config.toml
model = "image classifier"
horizontal_flip = true
norm = "layernorm"
parallel_block = false
dropout = 0.1
inner_norm = false
patch_size = [4, 4]
width = 384
residual_init = "none"
optimizer = "adamw"
lr = 0.0015
beta1 = 0.95
eps = 1e-08
steps = 40000
weight_decay = 0.02
Rows from block 2 of a small image classifier, named by matrix and row number. Rows with one number belong to one neuron. Each number is 128 + 24 x the weight over its row's rms, rounded and kept within 0 to 255. All counts start at 0. Numbers have three digits each.
After each neuron's rows are labels from the 100 images, of 14976, where the neuron reaches its highest value: "top examples" is what is common among them; "colour at peak" is the nearest of a few named colours to the mean colour under the peak. Only what is clearly more common there than usual is listed. The data: photos of arthropod specimens (BIOSCAN-5M).
# fc1: MLP up (model.blocks.2.mlp.fc1.weight, 1536x384), inputs 0-95
# fc2: MLP down (model.blocks.2.mlp.fc2.weight, 384x1536, transposed), outputs 0-95

fc1.118:124122144146107107106116097111115142149132096134126131167137098109133099084130088154117177166149139133102104113144142148187111094102139135102112168135106139145124137134153122120153148088148103138119139100145093099134147171165150123142101113073090141118119158139139126132199089179122144129
fc2.118:140123136116115134103135136146126142145117140128190129112137171135121156127096157157156114119134159075162133090104082128124166139117110135150115108150120125105111109159154145095134152162128145113201131161109082140120100102127114123131090114087088110111167092125096124106137123185126147130
top examples: order Hemiptera
colour at peak: grey

fc1.267:154124144119097174100138124095135151134154148092090152100113161133157120133121109095142130131151090153130146138145140092108152140103103141107161132104175113093148150152100107117108150127074108164110123162153119111157143110116104169070152120135170135090109098147112154142102123113094044107
fc2.267:143174160105075120151190144131118167120139115096111090110134127113149144148128150132163105112096115140148151110089130078083144119117147137121114117148142090109132142120112148124127130136131100116116125132140149149161120146139099145074138128142142170071135110175124145102100125118141080119
top examples: order Diptera
colour at peak: grey

fc1.241:101099113142154138129147142183108148147112116158131134134096122121143131037099093130129120092150137136152155142143121157147074148089156120148141163114119159117140128164120129134132120035133065124124144118106115127130151097167154131136119071102117141131112113121138123134185057211137135122
fc2.241:098134129147103152104106104102166115155111118176144176158144121146140090159132084125096147150122150115123066104175097161145118110144108085142168095107118152113136108150140072136094161144154139140153141108136102093117131112150148092141148121125118114154105141090119107167156141152107149103
top examples: order Hymenoptera
colour at peak: grey

fc1.354:149123158107122190114118121129136142128126121093106131059110141157175110089135121135125141080144116217134181138166112121123147139090105120119142145116139137099115147167139123122132150099136046171149154119077084120131126132146143134111130095099147132104132113157106152134149100182104113111
fc2.354:135107158092114107127127118105155136112137145104088117093147112164118159118147125091173128150115055150109142121125119087121100156145128156140159119135155085138106112059149117145137147109130150137115121139108175156117137119124119156102126136188153117109129118137121147145148125121123120147
top examples: order Hemiptera
colour at peak: white

fc1.38:128135145119158165137122127151134108105130124123099125081163151139137146113129125152091153077091137159092159145116081140078123129117086094123154096102103135126152124155131125139122131106121100125195137104094152117142118098135119085156133102132122120137133117126094132115107139163102153089
fc2.38:128111137121109125116107084101173112157133167150138149123168167159101115097101130123131136100147125111162128080150096148134129135121077108152124153120141134115124087124169082088124168075117153138148123114107127107103139093105128146157089100126086087125172080098116124172140105154085158120
top examples: order Hemiptera
colour at peak: pink

fc1.50:114125141136148134151131167167117119079152109097117136130181159139105137114107161150109124126130151134117120120110086104136106130089089109133127106103088074152127107127132161155113114114116121114141092124138124159118127122118103095145119131128143140154120136138099108093153125133136154120
fc2.50:124110184086099132149140115093149141110133110106092113103158083144125144126146097101150138165127093155093117157115166070103090129150120140116152144129168068168143125090142118177114162119123134147098111115122163135134132145124113128111155144176160117094093160146153151134138135100112097120
top examples: order Hymenoptera
colour at peak: pink

fc1.608:135124149124110172077120116107104144130134118106108156113127145118180110100104121110131137115149132169114164126146153126143128112072118126083138155116137123114130204158117114113124140077119059166098126136162056111163136121137134134127132109062127137088094134135147148164139069151101112113
fc2.608:129135154123097121166135107103132136151169086150118116170130131115164055153105119120086181102121132144138124124172148107122131109102122103095079142113150102128144136117111132108135145126133081172115097120162131115147124166164133129137140105135108152101132152150134127159115108112116089140
top examples: order Coleoptera
colour at peak: brown

fc1.244:131157155133137169132154136176118138074154110106127129082153163124127150119117142144111126109115149140101144119114118115098138122081119112115128102110096105139140132121118151152120120119118110112155106118138124135135143106130127101139129139111151148138129114150096112103122128134129138121
fc2.244:131129152112104122124149113108138133102137133124092116083159082129115137108149112145155124163130122143086116149098153107079114118155110114132152120153151098180150110111146107179109156130140129121103118105121151122134128139123113123125148136161155119097101162134152143124159162103104126079
top examples: order Hemiptera
colour at peak: pink

fc1.441:129110166137110168120128114134099127126121121135113139098121155115159117076120117112137139103143128171127176123142151130133119104069156130097148159124136134104133144160140121118136130071137056156108126129117049114143119109137147139129129104081121145111098110127132145145154062175118124114
fc2.441:151138172088063115164175109108134164148158103115135113126153152133142120140119148148143150105113159136154151156114161086089158124121115107093114161149123089116143133142150133101115180113113101133115095118123131128161121168149085140112145142102128149058140160163152119123090113103113092105
top examples: order Coleoptera
colour at peak: brown

fc1.76:150154140115149155129123123142132124101133133094109106069164144124132135138145112144102143101073132165085131143110093149062139128165097094107154091111100128133151144138126122128122134125124132123203139097085162109151135114130122090154139122163119135133139106137079116124074147128132143112
fc2.76:126121126129116116089105096113160114133141171148151147117160158163091119100115142155130130100141155110141142081141077157128144134131082106171136125132128143130122093155165092109124153097118152134160131131107097105100148080104136157156089103103095087129177075100098122156157111177088157111
top examples: order Hemiptera
colour at peak: pink

fc1.220:130096137131118171109124112103119136140140127120103136105122144139171115076115137119132131109129121156117211144159136137138123122044111113110148168117136130097129126189132130148137145064129032163117121131147089125145128115127122106121128091097119133104118116126147145141134056169103106102
fc2.220:144132150134116100174149102101152112154160104099104107132151135115111123098100116061136136103127080176138165131144155144116099134108111135109126166101153132122125121073117121092131147097111106146109105121133159133135166160121127159142125107173126129116123122145156157132118079081100113152
top examples: order Coleoptera
colour at peak: brown

fc1.663:105128140150153144147131151152106121089144117101114147120180165128104152111087160127118123129124160135108161111095099099104122120091106115118135107089103076126151117139111154164101106119109105100140086144154140152135126085122094104160136132139143149143102111117106118097126131122126153111
fc2.663:106143179103088147114167105086143129125130137114110101122165094137105122126130094137137139159126114124091099135112144074083107110151119121131157124123176071172160133108124105167106160127129110151122099109147145111157119121115111092123132127159135134090108130147142162128150150120094083100
top examples: order Hymenoptera
colour at peak: pink

fc1.580:146112145144131156150148116150098107136086098108126150100048130137121136088100129142145099123122142143116134100136130201125143104085143089098119129121117215126137126134140114135149116096151084122135139121106071119129094112157154115149107116094137133135127138110127138125135110163120132108
fc2.580:105173109162136140074146134133109105104135143122148098147126128122114121114134150162105094132113165090106137125127099169109148124145149149162140112123132163144130170160087143144142093151121106123155132160170073103158114086111162131123124130103110141157143123121093144110140140161129110138
top examples: order Diptera
colour at peak: grey

fc1.627:125142149138133113141192161135140159108158127113106127142091135122154101116137104146140138112142133146138158132133117126122126138116126166150136131120121137127144096146101153126144160128116103157125111124102098142153163143152122172099126113109100186131137129162112135110152125149119117132
fc2.627:102160128138137154104170141141101120137126130107153085144123142122107139123113130145115108120129147112131124122096101113108138138112150162130122111120144112139119174152083162115146098156117094133152106157157095121158123118122114120122102132095105165121132110150100160098136104149133085155
top examples: order Hymenoptera
colour at peak: white

fc1.49:142155170139140176122133140131106122091151105078114137084163162130134137123115157147124121111108155157103135110117084094098146105083099101082135089099105083133121148129130147156124118107116104125159114125126123148140130114120116098150118124115157130119115124142096133115104127138120148113
fc2.49:118112178089094133121143111108140134129137111128126110107166091132117138102100085137145136162137141131096091148101150077087109107145103109131150112143164067172160109132154115160106178131123122133117104094112122127142136135125102105126140114152122110089103153147152151127164150110107111087
top examples: order Coleoptera
colour at peak: pink

fc1.80:165138161156108121148100105140108138116146105121104129134151142123172094127132118142114159097125150172102146141144134117155156096108130151148125159152106104109121110143153133136174152118145101141134125110098049118137146168160131121131117125073098170135135124155135147139152095130109132139
fc2.80:150118144114111110080124119146134126101141174139151132098143133117067128073174172185118130110148175099092144113118078118112180145165096117167141112157132115173112123162150138154137157131138129126149115145109097133118136084071116155143077130085112114102182076125116130119150141197116134104
top examples: order Lepidoptera
colour at peak: white

fc1.528:110084122159117083118103083112112131161107118149131152184110095117110117077100088135104125145149140113112113110146152147197117088126140117125114191151117143143150125130140099108136126100128110132117155113141088088121131144149166108137115113099115132127105168096161114142193064176127118119
fc2.528:127143162119079145109158104123149127125130123135145118117165110128150121154137146185135136148134171080117116121112114114080170124150089104141136092160143111127152121165137107156121174162133115124157104122137082099146095114140115110141150121103119124098120156123113143118139178167091121079
top examples: order Hymenoptera
colour at peak: grey

fc1.296:114097158128129129139155154088140166130131137107105142111072135171135153110106103115127131131130113152161183138155113179141123140113112138138153160100103176071096125183143146145125135106148083128117151096103094156122167100153140135121149086128112129123094116149147129150145101140132127112
fc2.296:143142064179160117099140169154075155141117134121140128130074137111104124115116127124118126117112105108130116096102098164133132114118176129138128115144053170127117123117107157111142077142143105095155140139137124151134125101126112122120096112119099179151143099151109092105152134151190153132
top examples: order Coleoptera
colour at peak: grey

fc1.264:148129178120114193098122105075126103123119112093103140065106145119157130097124144145116106120117113182101135102125098128108121093103115101090138110115123140123113192133136117135131134092133105137198152115121112115149094111112139111134124121107145123110113124128136121143103098185118113110
fc2.264:116124138099127125110110159139133138116101141097122135120114117151125169137142114093172098167097073153114133124128112115161081150136151169160153098116147123139109137088129136146126117134143173111130174158119174164118133113137162132087136156166158105145114119123116137125154122129148127163
top examples: order Hemiptera
colour at peak: white

fc1.418:157125151132120159134144104147120116131143131112105129068119136161168123088119143141150118080129130218103177138145123114104147127095108134106149141118147120102144125168118133110131140090116069168128106151090056109136104110156110149113119102085135131111124111130094177119135090175107110118
fc2.418:098151155127111171143149108120156080147117125133124093130168165171140150130094127130134087078140128122172125086117111133105129164096099141130102117110184124102119174132099105090147125116111126126138119124168118078145114128145149114136121097119107102140150104089102193129114094125071117136
top examples: order Diptera
colour at peak: grey

fc1.196:137100127131100151084117102106135136147146098092104146117130131140156118082114121138100156095149121176093160157164133125130158103090073140089131179125117124120127147168146120116146162061132074167137138114161094106152126135161118118129105069095130130111119134123115138125123066179082125112
fc2.196:138131091159166106128115157150116120123097132130114158092100106123106163103131113116160086136123111132105125136102145162134101127131136119122142127153101167151116092112137121138119094109129153073095172097110144147107147126108142118130120107142136115160126122097148117114135130111151181103
top examples: order Lepidoptera
colour at peak: grey

fc1.474:124137148133146158136130152146116116098150109075113142094191157137114138114104160147116143112117161144101137111109091099109133116100091110099131100094084068138128140128133148150113114112120106128156100120131118149137118117126103092156130128123134147141118126139097130099123121138118166112
fc2.474:106113187088096139132149096089146129112141130115100104112176084129108137112127092122145147161141120139094111138109150071086106121143101127127153130130170064169160125109147107165113177124109124147105094109122141120149136126108110116130143118165137111093102142145136156136153132098092100099
top examples: order Coleoptera
colour at peak: pink

fc1.329:172095134138115142144143109137088132147135087141141159124128116161134142074097146136155139107152146140105173148146144129168163121070112148137124200135108129098099133145146150144186121078163085142104114106116066135141118111156117131133093102060117138120130128131140165139167074152116128120
fc2.329:171130114140122101135155128121111150138141126128122128092120123115121118117119114124140135135145110115133108098083139125087113101117118089112110122172091122126142074102151132130126145139129089092130098107103150140126111130128069124153099109144129161090112101152141110116130136127140156081
top examples: order Coleoptera
colour at peak: grey