{
  "arch": "resmlp",
  "model": "image classifier",
  "dataset": "photos of arthropod specimens (BIOSCAN-5M)",
  "train_examples": 195000,
  "image_size": 32,
  "crop_scale_min": 0.7,
  "horizontal_flip": true,
  "targets": ["order"],
  "num_classes": 18,
  "norm": "layernorm",
  "norm_position": "post",
  "hidden_act": "gelu",
  "mlp_ratio": 4,
  "parallel_block": false,
  "dropout": 0.1,
  "inner_norm": false,
  "patch_size": [4, 4],
  "conv_stem": false,
  "layers": 12,
  "width": 384,
  "loss": "cross_entropy",
  "init": "kaiming_normal",
  "residual_init": "none",
  "optimizer": "adamw",
  "learning_rate": 0.0015,
  "beta1": 0.95,
  "beta2": 0.999,
  "eps": 1e-08,
  "max_steps": 40000,
  "batch_size": 128,
  "epochs": 26.3,
  "lr_schedule": "wsd",
  "decay_fraction": 0.2,
  "final_lr_fraction": 0.05,
  "warmup_steps": 800,
  "weight_decay": 0.02
}
Rows from block 8, named by matrix and row number. Each number is 200 + 30 x the weight over the matrix's rms, rounded and kept within 0 to 999. All counts start at 0.
# f: cross-patch linear (model.blocks.8.mixer.f.weight, 64x64), inputs 0-63
f.0,178,197,212,154,232,173,171,189,189,199,217,191,212,198,209,209,210,227,191,127,110,192,173,195,239,190,199,163,228,238,233,228,183,173,189,165,221,178,231,201,223,198,183,189,159,167,260,148,201,207,144,221,130,179,201,157,244,230,134,199,194,174,169,163
f.1,260,191,210,221,194,198,183,238,221,220,236,209,227,220,206,272,234,154,220,212,173,183,178,216,193,258,151,195,212,181,186,153,193,214,262,261,174,193,177,209,241,191,209,188,240,206,238,237,186,171,185,172,209,190,149,201,154,212,219,180,201,171,283,216
f.2,224,177,251,196,203,244,229,195,217,204,222,175,193,205,214,189,219,130,179,213,245,233,186,180,224,237,187,178,209,188,167,182,258,180,200,191,228,180,201,238,165,248,179,136,206,262,248,208,206,198,266,181,234,217,180,179,174,215,173,215,178,168,244,171
f.3,243,230,241,256,216,229,214,186,170,184,191,234,211,191,202,212,213,127,201,221,146,192,202,187,219,231,219,218,205,192,168,184,190,210,175,242,221,176,141,178,179,186,257,156,237,202,216,224,241,219,184,183,215,205,184,188,186,231,178,215,226,196,260,171
f.4,177,158,217,174,193,130,189,217,235,243,165,206,169,158,194,179,226,233,232,197,210,156,183,151,193,209,130,158,198,219,131,226,184,162,210,244,140,212,194,199,199,211,216,210,235,166,187,241,153,149,205,174,189,167,210,218,173,134,186,224,164,214,232,213
f.5,141,196,227,193,181,289,191,193,229,194,206,214,201,166,210,205,194,181,152,216,248,202,217,110,182,177,194,164,175,195,203,207,182,220,192,189,226,178,211,203,205,199,211,210,180,187,210,214,237,218,221,196,215,198,189,219,243,187,191,230,175,155,225,154
f.6,225,194,204,197,255,190,199,235,213,210,244,150,190,207,205,186,281,187,214,150,235,202,183,185,258,219,174,181,248,221,173,195,232,147,241,230,202,237,205,278,208,256,166,191,216,184,222,229,214,159,195,201,207,202,210,232,180,160,162,210,215,210,179,141
f.7,213,208,116,236,164,137,223,249,183,190,226,207,197,197,190,261,186,181,218,184,197,185,175,246,210,221,164,250,203,155,188,173,195,225,212,256,179,223,200,167,212,187,205,195,223,229,194,209,166,244,208,208,207,212,158,205,178,196,189,187,227,221,194,244
f.8,180,212,169,234,150,251,201,226,255,262,225,211,142,183,195,201,177,204,199,205,276,158,191,190,216,225,184,164,162,191,187,195,224,218,236,182,215,207,228,201,201,208,181,204,183,229,210,255,198,180,241,169,188,221,204,226,143,182,226,248,180,182,211,174
f.9,183,221,178,221,152,232,157,175,179,199,164,207,195,226,142,188,158,231,220,155,193,198,192,201,202,166,230,197,158,200,214,189,182,184,155,213,231,170,221,110,187,196,269,226,150,216,202,170,218,226,127,209,167,235,179,189,215,241,198,175,202,225,179,237
f.10,227,205,207,213,132,187,208,197,217,190,274,201,201,159,156,192,227,130,190,160,243,168,174,169,182,267,227,182,199,186,221,160,172,170,220,180,229,217,203,190,187,249,188,203,213,242,213,197,234,220,202,206,151,251,227,211,173,219,192,184,182,178,216,192
f.11,200,144,203,177,186,113,158,266,175,186,180,241,222,177,226,167,206,217,181,152,155,156,231,201,161,203,188,197,235,195,198,153,163,207,181,217,133,205,216,190,228,199,180,222,203,172,228,157,178,223,194,193,168,195,186,203,217,188,196,165,193,189,194,206
f.12,156,157,225,164,216,174,200,229,215,222,192,178,218,201,316,177,186,233,185,164,212,182,197,150,219,164,238,142,247,202,204,245,218,205,236,200,134,246,225,235,197,205,194,202,185,157,215,226,154,218,256,196,181,182,225,221,233,206,168,206,174,186,198,195
f.13,220,203,178,197,208,239,194,153,254,177,209,186,229,238,139,185,240,211,179,274,202,253,224,205,244,218,196,207,216,215,213,196,176,212,150,243,225,160,125,191,238,197,245,217,165,209,204,232,197,183,170,222,236,208,221,196,229,198,246,175,167,176,236,162
f.14,207,183,245,227,167,156,202,235,230,204,161,226,214,219,240,208,215,188,233,199,187,110,170,209,162,237,146,179,186,174,186,186,185,171,215,232,200,166,251,203,251,201,165,261,199,211,206,236,209,216,160,160,131,163,193,201,138,190,171,182,186,193,206,218
f.15,255,171,257,188,239,165,207,231,238,203,166,227,206,215,217,211,205,199,226,175,216,204,257,211,200,178,168,233,224,232,132,151,205,181,182,231,218,207,151,192,183,217,197,186,286,191,180,231,216,204,225,195,255,200,206,236,178,225,208,209,267,261,217,228
f.16,174,195,223,186,199,185,172,183,196,254,165,193,199,201,181,216,207,214,235,187,166,178,218,164,190,169,189,177,165,203,121,235,137,182,185,239,192,146,129,130,260,156,237,191,215,210,230,223,194,165,171,182,153,164,218,204,194,191,164,235,183,230,215,261
f.17,185,253,126,184,173,187,237,197,164,163,235,191,187,240,162,171,191,160,257,176,164,179,140,220,242,203,211,204,204,177,213,174,224,180,263,205,244,173,191,183,217,189,199,197,135,265,203,199,187,186,198,200,216,244,150,157,151,184,154,144,193,154,173,182
f.18,179,237,206,210,215,178,194,191,140,148,165,152,170,180,218,225,202,262,188,189,165,195,223,200,230,122,191,223,197,207,156,234,172,167,202,155,254,179,192,149,198,202,202,148,155,228,211,189,218,241,196,235,205,219,188,198,205,162,178,218,274,234,141,215
f.19,185,238,153,214,156,216,205,180,201,218,232,221,235,208,168,230,203,182,231,221,179,235,185,212,188,248,140,195,188,166,163,146,207,176,223,240,222,134,229,224,260,203,227,227,177,231,228,249,204,192,143,189,219,191,198,161,211,186,167,177,179,150,186,236
f.20,179,256,178,229,147,204,221,175,163,188,151,201,132,171,121,199,182,183,181,218,161,212,256,188,202,187,190,202,156,190,194,173,179,216,155,223,273,195,193,91,178,183,254,189,188,227,172,191,250,213,168,204,228,250,196,203,237,200,218,167,189,192,235,242
f.21,155,191,144,190,165,246,195,185,190,229,128,219,189,200,160,175,149,251,159,196,220,215,216,203,162,161,198,240,201,225,194,163,173,230,191,188,190,220,194,201,171,178,260,238,209,179,165,159,176,223,190,206,217,196,231,216,213,229,268,195,161,219,197,257
f.22,226,241,215,239,210,165,186,220,193,174,194,226,222,264,223,190,226,218,231,220,168,124,206,233,211,202,174,226,205,244,227,215,180,226,189,203,223,203,261,196,201,182,167,228,201,157,202,206,249,218,81,182,171,229,239,237,209,211,211,211,193,174,211,217
f.23,254,198,166,195,214,192,175,180,203,203,235,214,222,195,181,233,254,165,250,197,158,159,174,255,214,217,148,227,214,200,189,131,178,183,203,235,161,189,188,213,192,186,183,217,219,197,205,222,200,142,184,206,209,204,187,194,150,156,223,139,178,186,199,210
f.24,176,186,162,232,150,251,250,187,213,212,227,216,192,266,188,170,175,193,222,224,271,164,184,207,177,218,229,183,148,208,236,237,253,208,243,183,188,219,225,214,155,233,209,220,146,254,155,279,182,193,217,182,192,216,213,215,196,205,266,229,142,197,206,181
f.25,195,173,266,180,170,180,147,204,182,214,229,217,190,127,227,214,192,175,212,65,181,172,178,203,192,192,205,191,197,163,223,219,162,221,170,196,200,208,165,169,211,185,173,141,233,221,239,134,206,255,231,192,168,186,193,186,182,273,161,191,236,194,152,204
f.26,158,223,126,211,178,164,182,235,177,192,188,207,186,218,181,159,184,262,213,204,187,123,183,173,189,197,204,231,196,259,248,226,167,190,233,205,230,192,230,194,201,203,214,240,147,205,152,210,208,213,182,192,129,202,229,217,222,203,212,228,181,237,144,238
f.27,213,202,206,206,213,235,214,183,218,159,185,195,185,171,214,193,211,149,216,214,221,236,217,210,208,148,170,242,168,193,173,144,245,214,178,254,213,219,176,190,154,210,180,213,221,218,199,155,182,202,230,211,315,244,194,235,205,199,220,188,196,241,213,222
f.28,281,199,217,164,231,209,228,202,215,144,194,212,203,285,222,181,243,187,223,247,198,217,217,258,234,209,172,271,259,211,253,196,207,200,181,220,194,207,203,198,191,205,168,219,229,151,207,207,210,194,212,192,198,211,205,243,206,199,202,150,217,189,228,187
f.29,183,182,230,208,219,186,265,209,202,201,184,185,205,233,208,191,201,256,214,205,256,177,212,198,235,185,238,179,209,249,186,222,212,181,245,157,199,262,214,204,171,237,192,190,190,185,139,213,225,187,214,236,168,181,202,226,169,182,218,287,224,188,168,144
f.30,223,213,194,178,269,200,188,201,225,181,186,213,257,208,255,206,187,229,236,206,204,233,249,207,214,153,195,225,235,232,218,192,221,228,166,222,170,241,163,218,173,201,190,187,272,190,190,180,194,226,234,247,260,208,201,214,219,175,225,154,205,264,163,184
f.31,158,265,216,244,169,251,185,217,175,212,242,175,219,231,178,228,157,142,187,202,185,232,197,206,183,207,186,213,189,167,217,218,203,169,205,148,181,180,199,160,222,220,217,187,180,245,239,151,241,234,178,225,198,234,149,148,154,231,195,186,202,174,196,218
f.32,153,207,197,124,213,242,236,199,178,145,215,138,213,195,207,182,196,197,181,203,222,219,179,171,209,131,201,136,193,193,177,212,264,176,221,199,219,178,192,208,214,217,192,193,162,229,193,167,176,204,229,271,215,195,185,201,225,175,162,216,179,197,183,174
f.33,160,214,214,184,172,257,186,215,192,225,255,195,206,201,212,228,188,146,178,241,227,224,189,188,193,186,244,206,193,154,261,205,203,242,193,175,183,169,222,189,204,217,219,211,164,260,223,152,219,192,192,252,185,209,182,175,189,255,214,170,164,157,234,204
f.34,217,132,208,202,174,161,187,231,209,220,179,214,224,222,206,174,153,250,221,183,205,171,227,231,161,205,192,204,214,201,224,241,174,256,203,130,184,212,258,187,214,199,171,248,231,186,185,211,162,220,162,189,173,173,250,229,221,179,208,233,190,223,155,213
f.35,187,154,221,159,239,211,139,195,225,230,213,180,237,199,213,237,186,219,173,226,189,190,178,182,176,213,178,197,195,179,189,208,202,173,182,271,144,165,145,186,235,229,213,212,186,222,234,243,168,182,178,223,229,120,208,198,190,177,174,188,201,236,213,230
f.36,173,239,220,217,167,193,230,187,128,193,177,196,159,176,194,197,205,203,206,181,173,193,212,213,236,163,189,215,205,208,165,236,183,207,186,203,275,190,157,149,225,237,187,175,198,249,189,217,225,216,174,219,181,177,237,194,200,175,143,250,227,253,200,188
f.37,200,189,208,216,169,197,234,246,222,240,187,177,166,168,203,200,180,222,195,153,274,162,197,187,199,223,184,200,169,219,175,252,210,192,266,163,223,194,256,216,226,202,201,201,191,219,174,243,201,202,235,168,171,206,225,244,163,199,249,264,206,167,218,203
f.38,216,193,222,190,157,168,160,217,173,190,228,236,198,177,192,210,192,174,166,208,164,205,201,191,158,246,216,203,202,174,243,213,182,247,185,197,218,151,222,140,241,127,232,206,199,148,254,225,207,234,175,177,172,179,196,177,180,235,165,166,150,144,222,194
f.39,214,186,176,213,139,249,244,208,239,211,193,226,184,227,157,195,241,168,219,197,227,202,188,195,175,239,151,201,171,210,186,198,192,194,208,209,174,187,199,197,213,181,213,221,166,179,156,269,209,170,157,110,202,234,220,210,160,210,286,236,155,147,226,215
f.40,171,148,165,150,207,216,192,188,249,210,182,201,229,203,168,172,220,190,211,241,197,225,159,164,197,166,213,182,196,169,230,172,201,185,163,271,157,101,185,167,217,216,188,227,155,189,206,213,153,156,158,213,227,189,170,200,227,164,182,171,149,210,220,207
f.41,217,171,189,218,170,157,215,245,198,183,171,183,188,234,208,184,198,178,263,148,219,152,188,228,235,208,148,219,223,172,195,214,172,204,252,231,210,230,205,193,177,248,133,199,254,187,198,262,183,229,227,178,187,239,200,264,159,188,199,175,211,245,207,213
f.42,201,210,195,239,182,175,215,241,199,228,177,226,201,196,216,247,192,181,232,180,191,156,206,237,222,179,175,262,189,167,164,211,195,218,203,268,215,173,211,145,237,188,248,196,243,234,237,216,191,217,212,198,187,214,176,189,154,194,188,195,232,258,209,235
f.43,239,155,169,192,198,176,205,206,138,123,184,206,151,205,163,190,204,197,161,176,189,203,218,189,197,169,210,216,149,216,242,169,186,238,174,171,200,197,204,137,145,150,190,228,192,151,168,166,192,186,192,171,230,239,183,201,188,181,234,177,193,160,206,163
f.44,189,163,261,179,242,172,202,216,204,213,179,181,229,171,277,180,174,235,205,151,238,175,223,208,192,173,193,204,222,205,179,225,230,198,218,201,187,236,224,186,198,215,221,206,264,196,201,196,152,247,258,234,216,169,188,213,147,200,200,211,224,251,218,226
f.45,197,211,186,207,187,216,207,212,228,237,223,136,213,189,202,240,211,220,222,195,190,234,135,221,255,223,176,137,228,191,190,254,197,152,228,211,223,214,131,224,222,231,181,187,189,233,190,228,200,199,217,233,161,189,184,189,203,194,168,174,240,235,129,179
f.46,150,218,226,186,209,235,171,170,181,208,181,153,161,151,123,183,205,193,171,198,202,242,192,173,243,212,174,184,181,150,159,211,158,218,138,198,237,141,145,157,225,232,207,154,162,237,194,190,218,193,204,230,198,164,199,219,207,216,168,191,171,187,212,212
f.47,201,161,230,198,152,215,163,249,190,254,250,211,238,188,215,186,164,131,174,234,219,198,155,180,157,227,179,169,196,136,172,193,177,180,200,228,194,158,183,204,239,183,207,239,180,215,242,226,158,216,230,169,233,149,176,177,208,186,181,189,181,190,203,211
f.48,233,193,227,199,202,210,222,182,176,194,199,268,178,226,146,196,221,228,219,202,180,144,207,200,190,232,166,254,184,225,191,185,171,225,166,216,211,154,224,189,201,172,204,218,221,172,210,200,293,177,193,157,196,201,229,204,175,198,220,205,212,198,241,196
f.49,206,207,172,257,204,192,224,231,197,191,267,188,136,165,185,204,182,179,196,191,195,188,209,194,181,264,163,175,186,172,235,199,268,142,225,185,219,227,176,219,148,251,196,112,181,241,168,207,217,237,181,183,183,218,180,216,162,195,201,206,199,239,176,218
f.50,204,185,202,205,146,202,158,220,212,238,287,192,232,205,225,220,185,189,173,220,246,227,149,214,172,227,218,210,182,132,244,231,183,226,210,174,173,191,194,183,185,187,177,222,192,249,229,184,187,193,225,273,243,187,183,161,175,212,197,148,205,199,206,207
f.51,186,210,152,186,199,197,221,172,199,223,239,183,209,242,206,176,214,195,217,206,206,219,149,215,260,188,176,198,229,165,226,198,244,184,224,220,179,214,178,239,176,209,187,187,150,242,180,163,192,186,261,256,248,224,207,189,172,163,189,112,216,177,177,189
f.52,187,231,240,194,216,191,180,217,208,214,190,146,171,169,234,269,181,157,229,222,166,221,249,206,185,196,186,222,164,176,186,226,204,233,188,199,268,224,156,187,196,201,206,127,234,227,252,192,210,247,237,218,210,232,162,215,175,222,161,195,237,204,219,214
f.53,171,166,135,199,169,247,199,194,195,200,213,213,160,227,140,155,223,202,207,161,216,197,159,183,185,192,154,180,200,213,211,161,201,160,213,222,183,166,167,230,225,191,160,237,145,201,168,185,176,162,177,142,184,212,206,188,169,131,238,207,178,199,170,220
f.54,178,170,183,186,168,174,216,237,278,258,203,193,198,224,198,156,196,241,195,192,224,153,208,163,187,207,188,197,178,189,199,244,226,223,233,217,196,230,217,206,175,233,174,218,176,187,193,249,193,151,182,172,136,170,217,222,191,180,197,221,153,207,214,217
f.55,208,209,199,194,206,191,224,194,169,138,183,192,142,177,188,152,214,118,220,189,178,225,222,175,242,165,215,237,172,202,202,141,212,189,208,223,238,209,179,226,158,160,196,171,197,200,172,222,221,209,200,135,270,254,188,259,199,181,196,197,207,215,205,181
f.56,227,216,217,201,229,218,237,192,185,133,190,172,184,261,189,183,161,244,234,220,202,145,237,222,269,174,207,247,227,251,227,237,191,188,241,198,191,239,202,173,222,237,218,205,192,155,135,203,263,157,175,196,193,203,199,249,200,142,232,216,229,268,171,187
f.57,212,165,215,173,210,230,156,195,200,224,172,230,238,202,222,194,158,236,160,202,163,215,195,182,145,193,220,211,211,190,223,197,165,235,152,201,151,185,202,192,223,191,186,238,210,213,197,152,220,235,167,247,178,147,219,211,232,291,203,193,168,219,230,211
f.58,239,165,185,165,172,192,171,182,194,188,209,214,208,228,169,199,176,211,213,218,238,247,181,275,179,180,191,221,208,146,225,169,206,210,156,205,184,197,151,189,199,203,177,219,233,227,195,167,132,239,234,243,217,205,187,196,207,214,250,136,252,245,180,208
f.59,221,180,228,259,164,191,208,204,209,203,155,203,106,181,177,188,162,146,230,176,201,173,214,184,164,211,206,213,149,200,180,148,219,141,193,218,234,190,206,177,174,233,224,185,220,215,180,223,227,243,225,129,196,254,163,253,187,228,203,222,242,210,206,213
f.60,222,189,212,135,254,246,217,170,141,156,205,171,193,198,227,166,227,193,218,185,218,188,205,179,228,176,192,158,208,216,183,181,188,198,141,166,194,169,175,220,160,214,131,158,189,189,210,155,214,190,190,206,257,185,192,194,201,161,173,226,189,144,223,120
f.61,170,205,197,202,185,179,189,206,198,249,166,196,181,186,207,170,173,247,167,198,228,179,200,201,134,159,185,208,163,225,197,296,193,231,222,179,206,203,197,171,164,214,234,203,156,194,167,207,195,225,186,172,155,133,235,201,216,230,208,248,192,211,151,233
f.62,183,223,157,186,164,241,204,178,191,196,246,218,215,230,156,200,209,218,203,213,166,193,165,191,191,240,204,214,199,214,264,188,185,218,249,212,233,165,280,148,267,213,225,214,139,201,229,198,234,199,141,232,154,219,203,174,236,214,175,185,145,160,209,215
f.63,214,192,202,162,194,185,240,166,142,160,167,219,150,179,172,195,167,202,191,169,202,181,181,180,186,179,211,242,185,175,168,131,215,211,161,203,247,173,138,148,188,240,235,175,227,195,183,157,166,216,213,185,247,223,192,202,176,249,176,186,244,226,217,218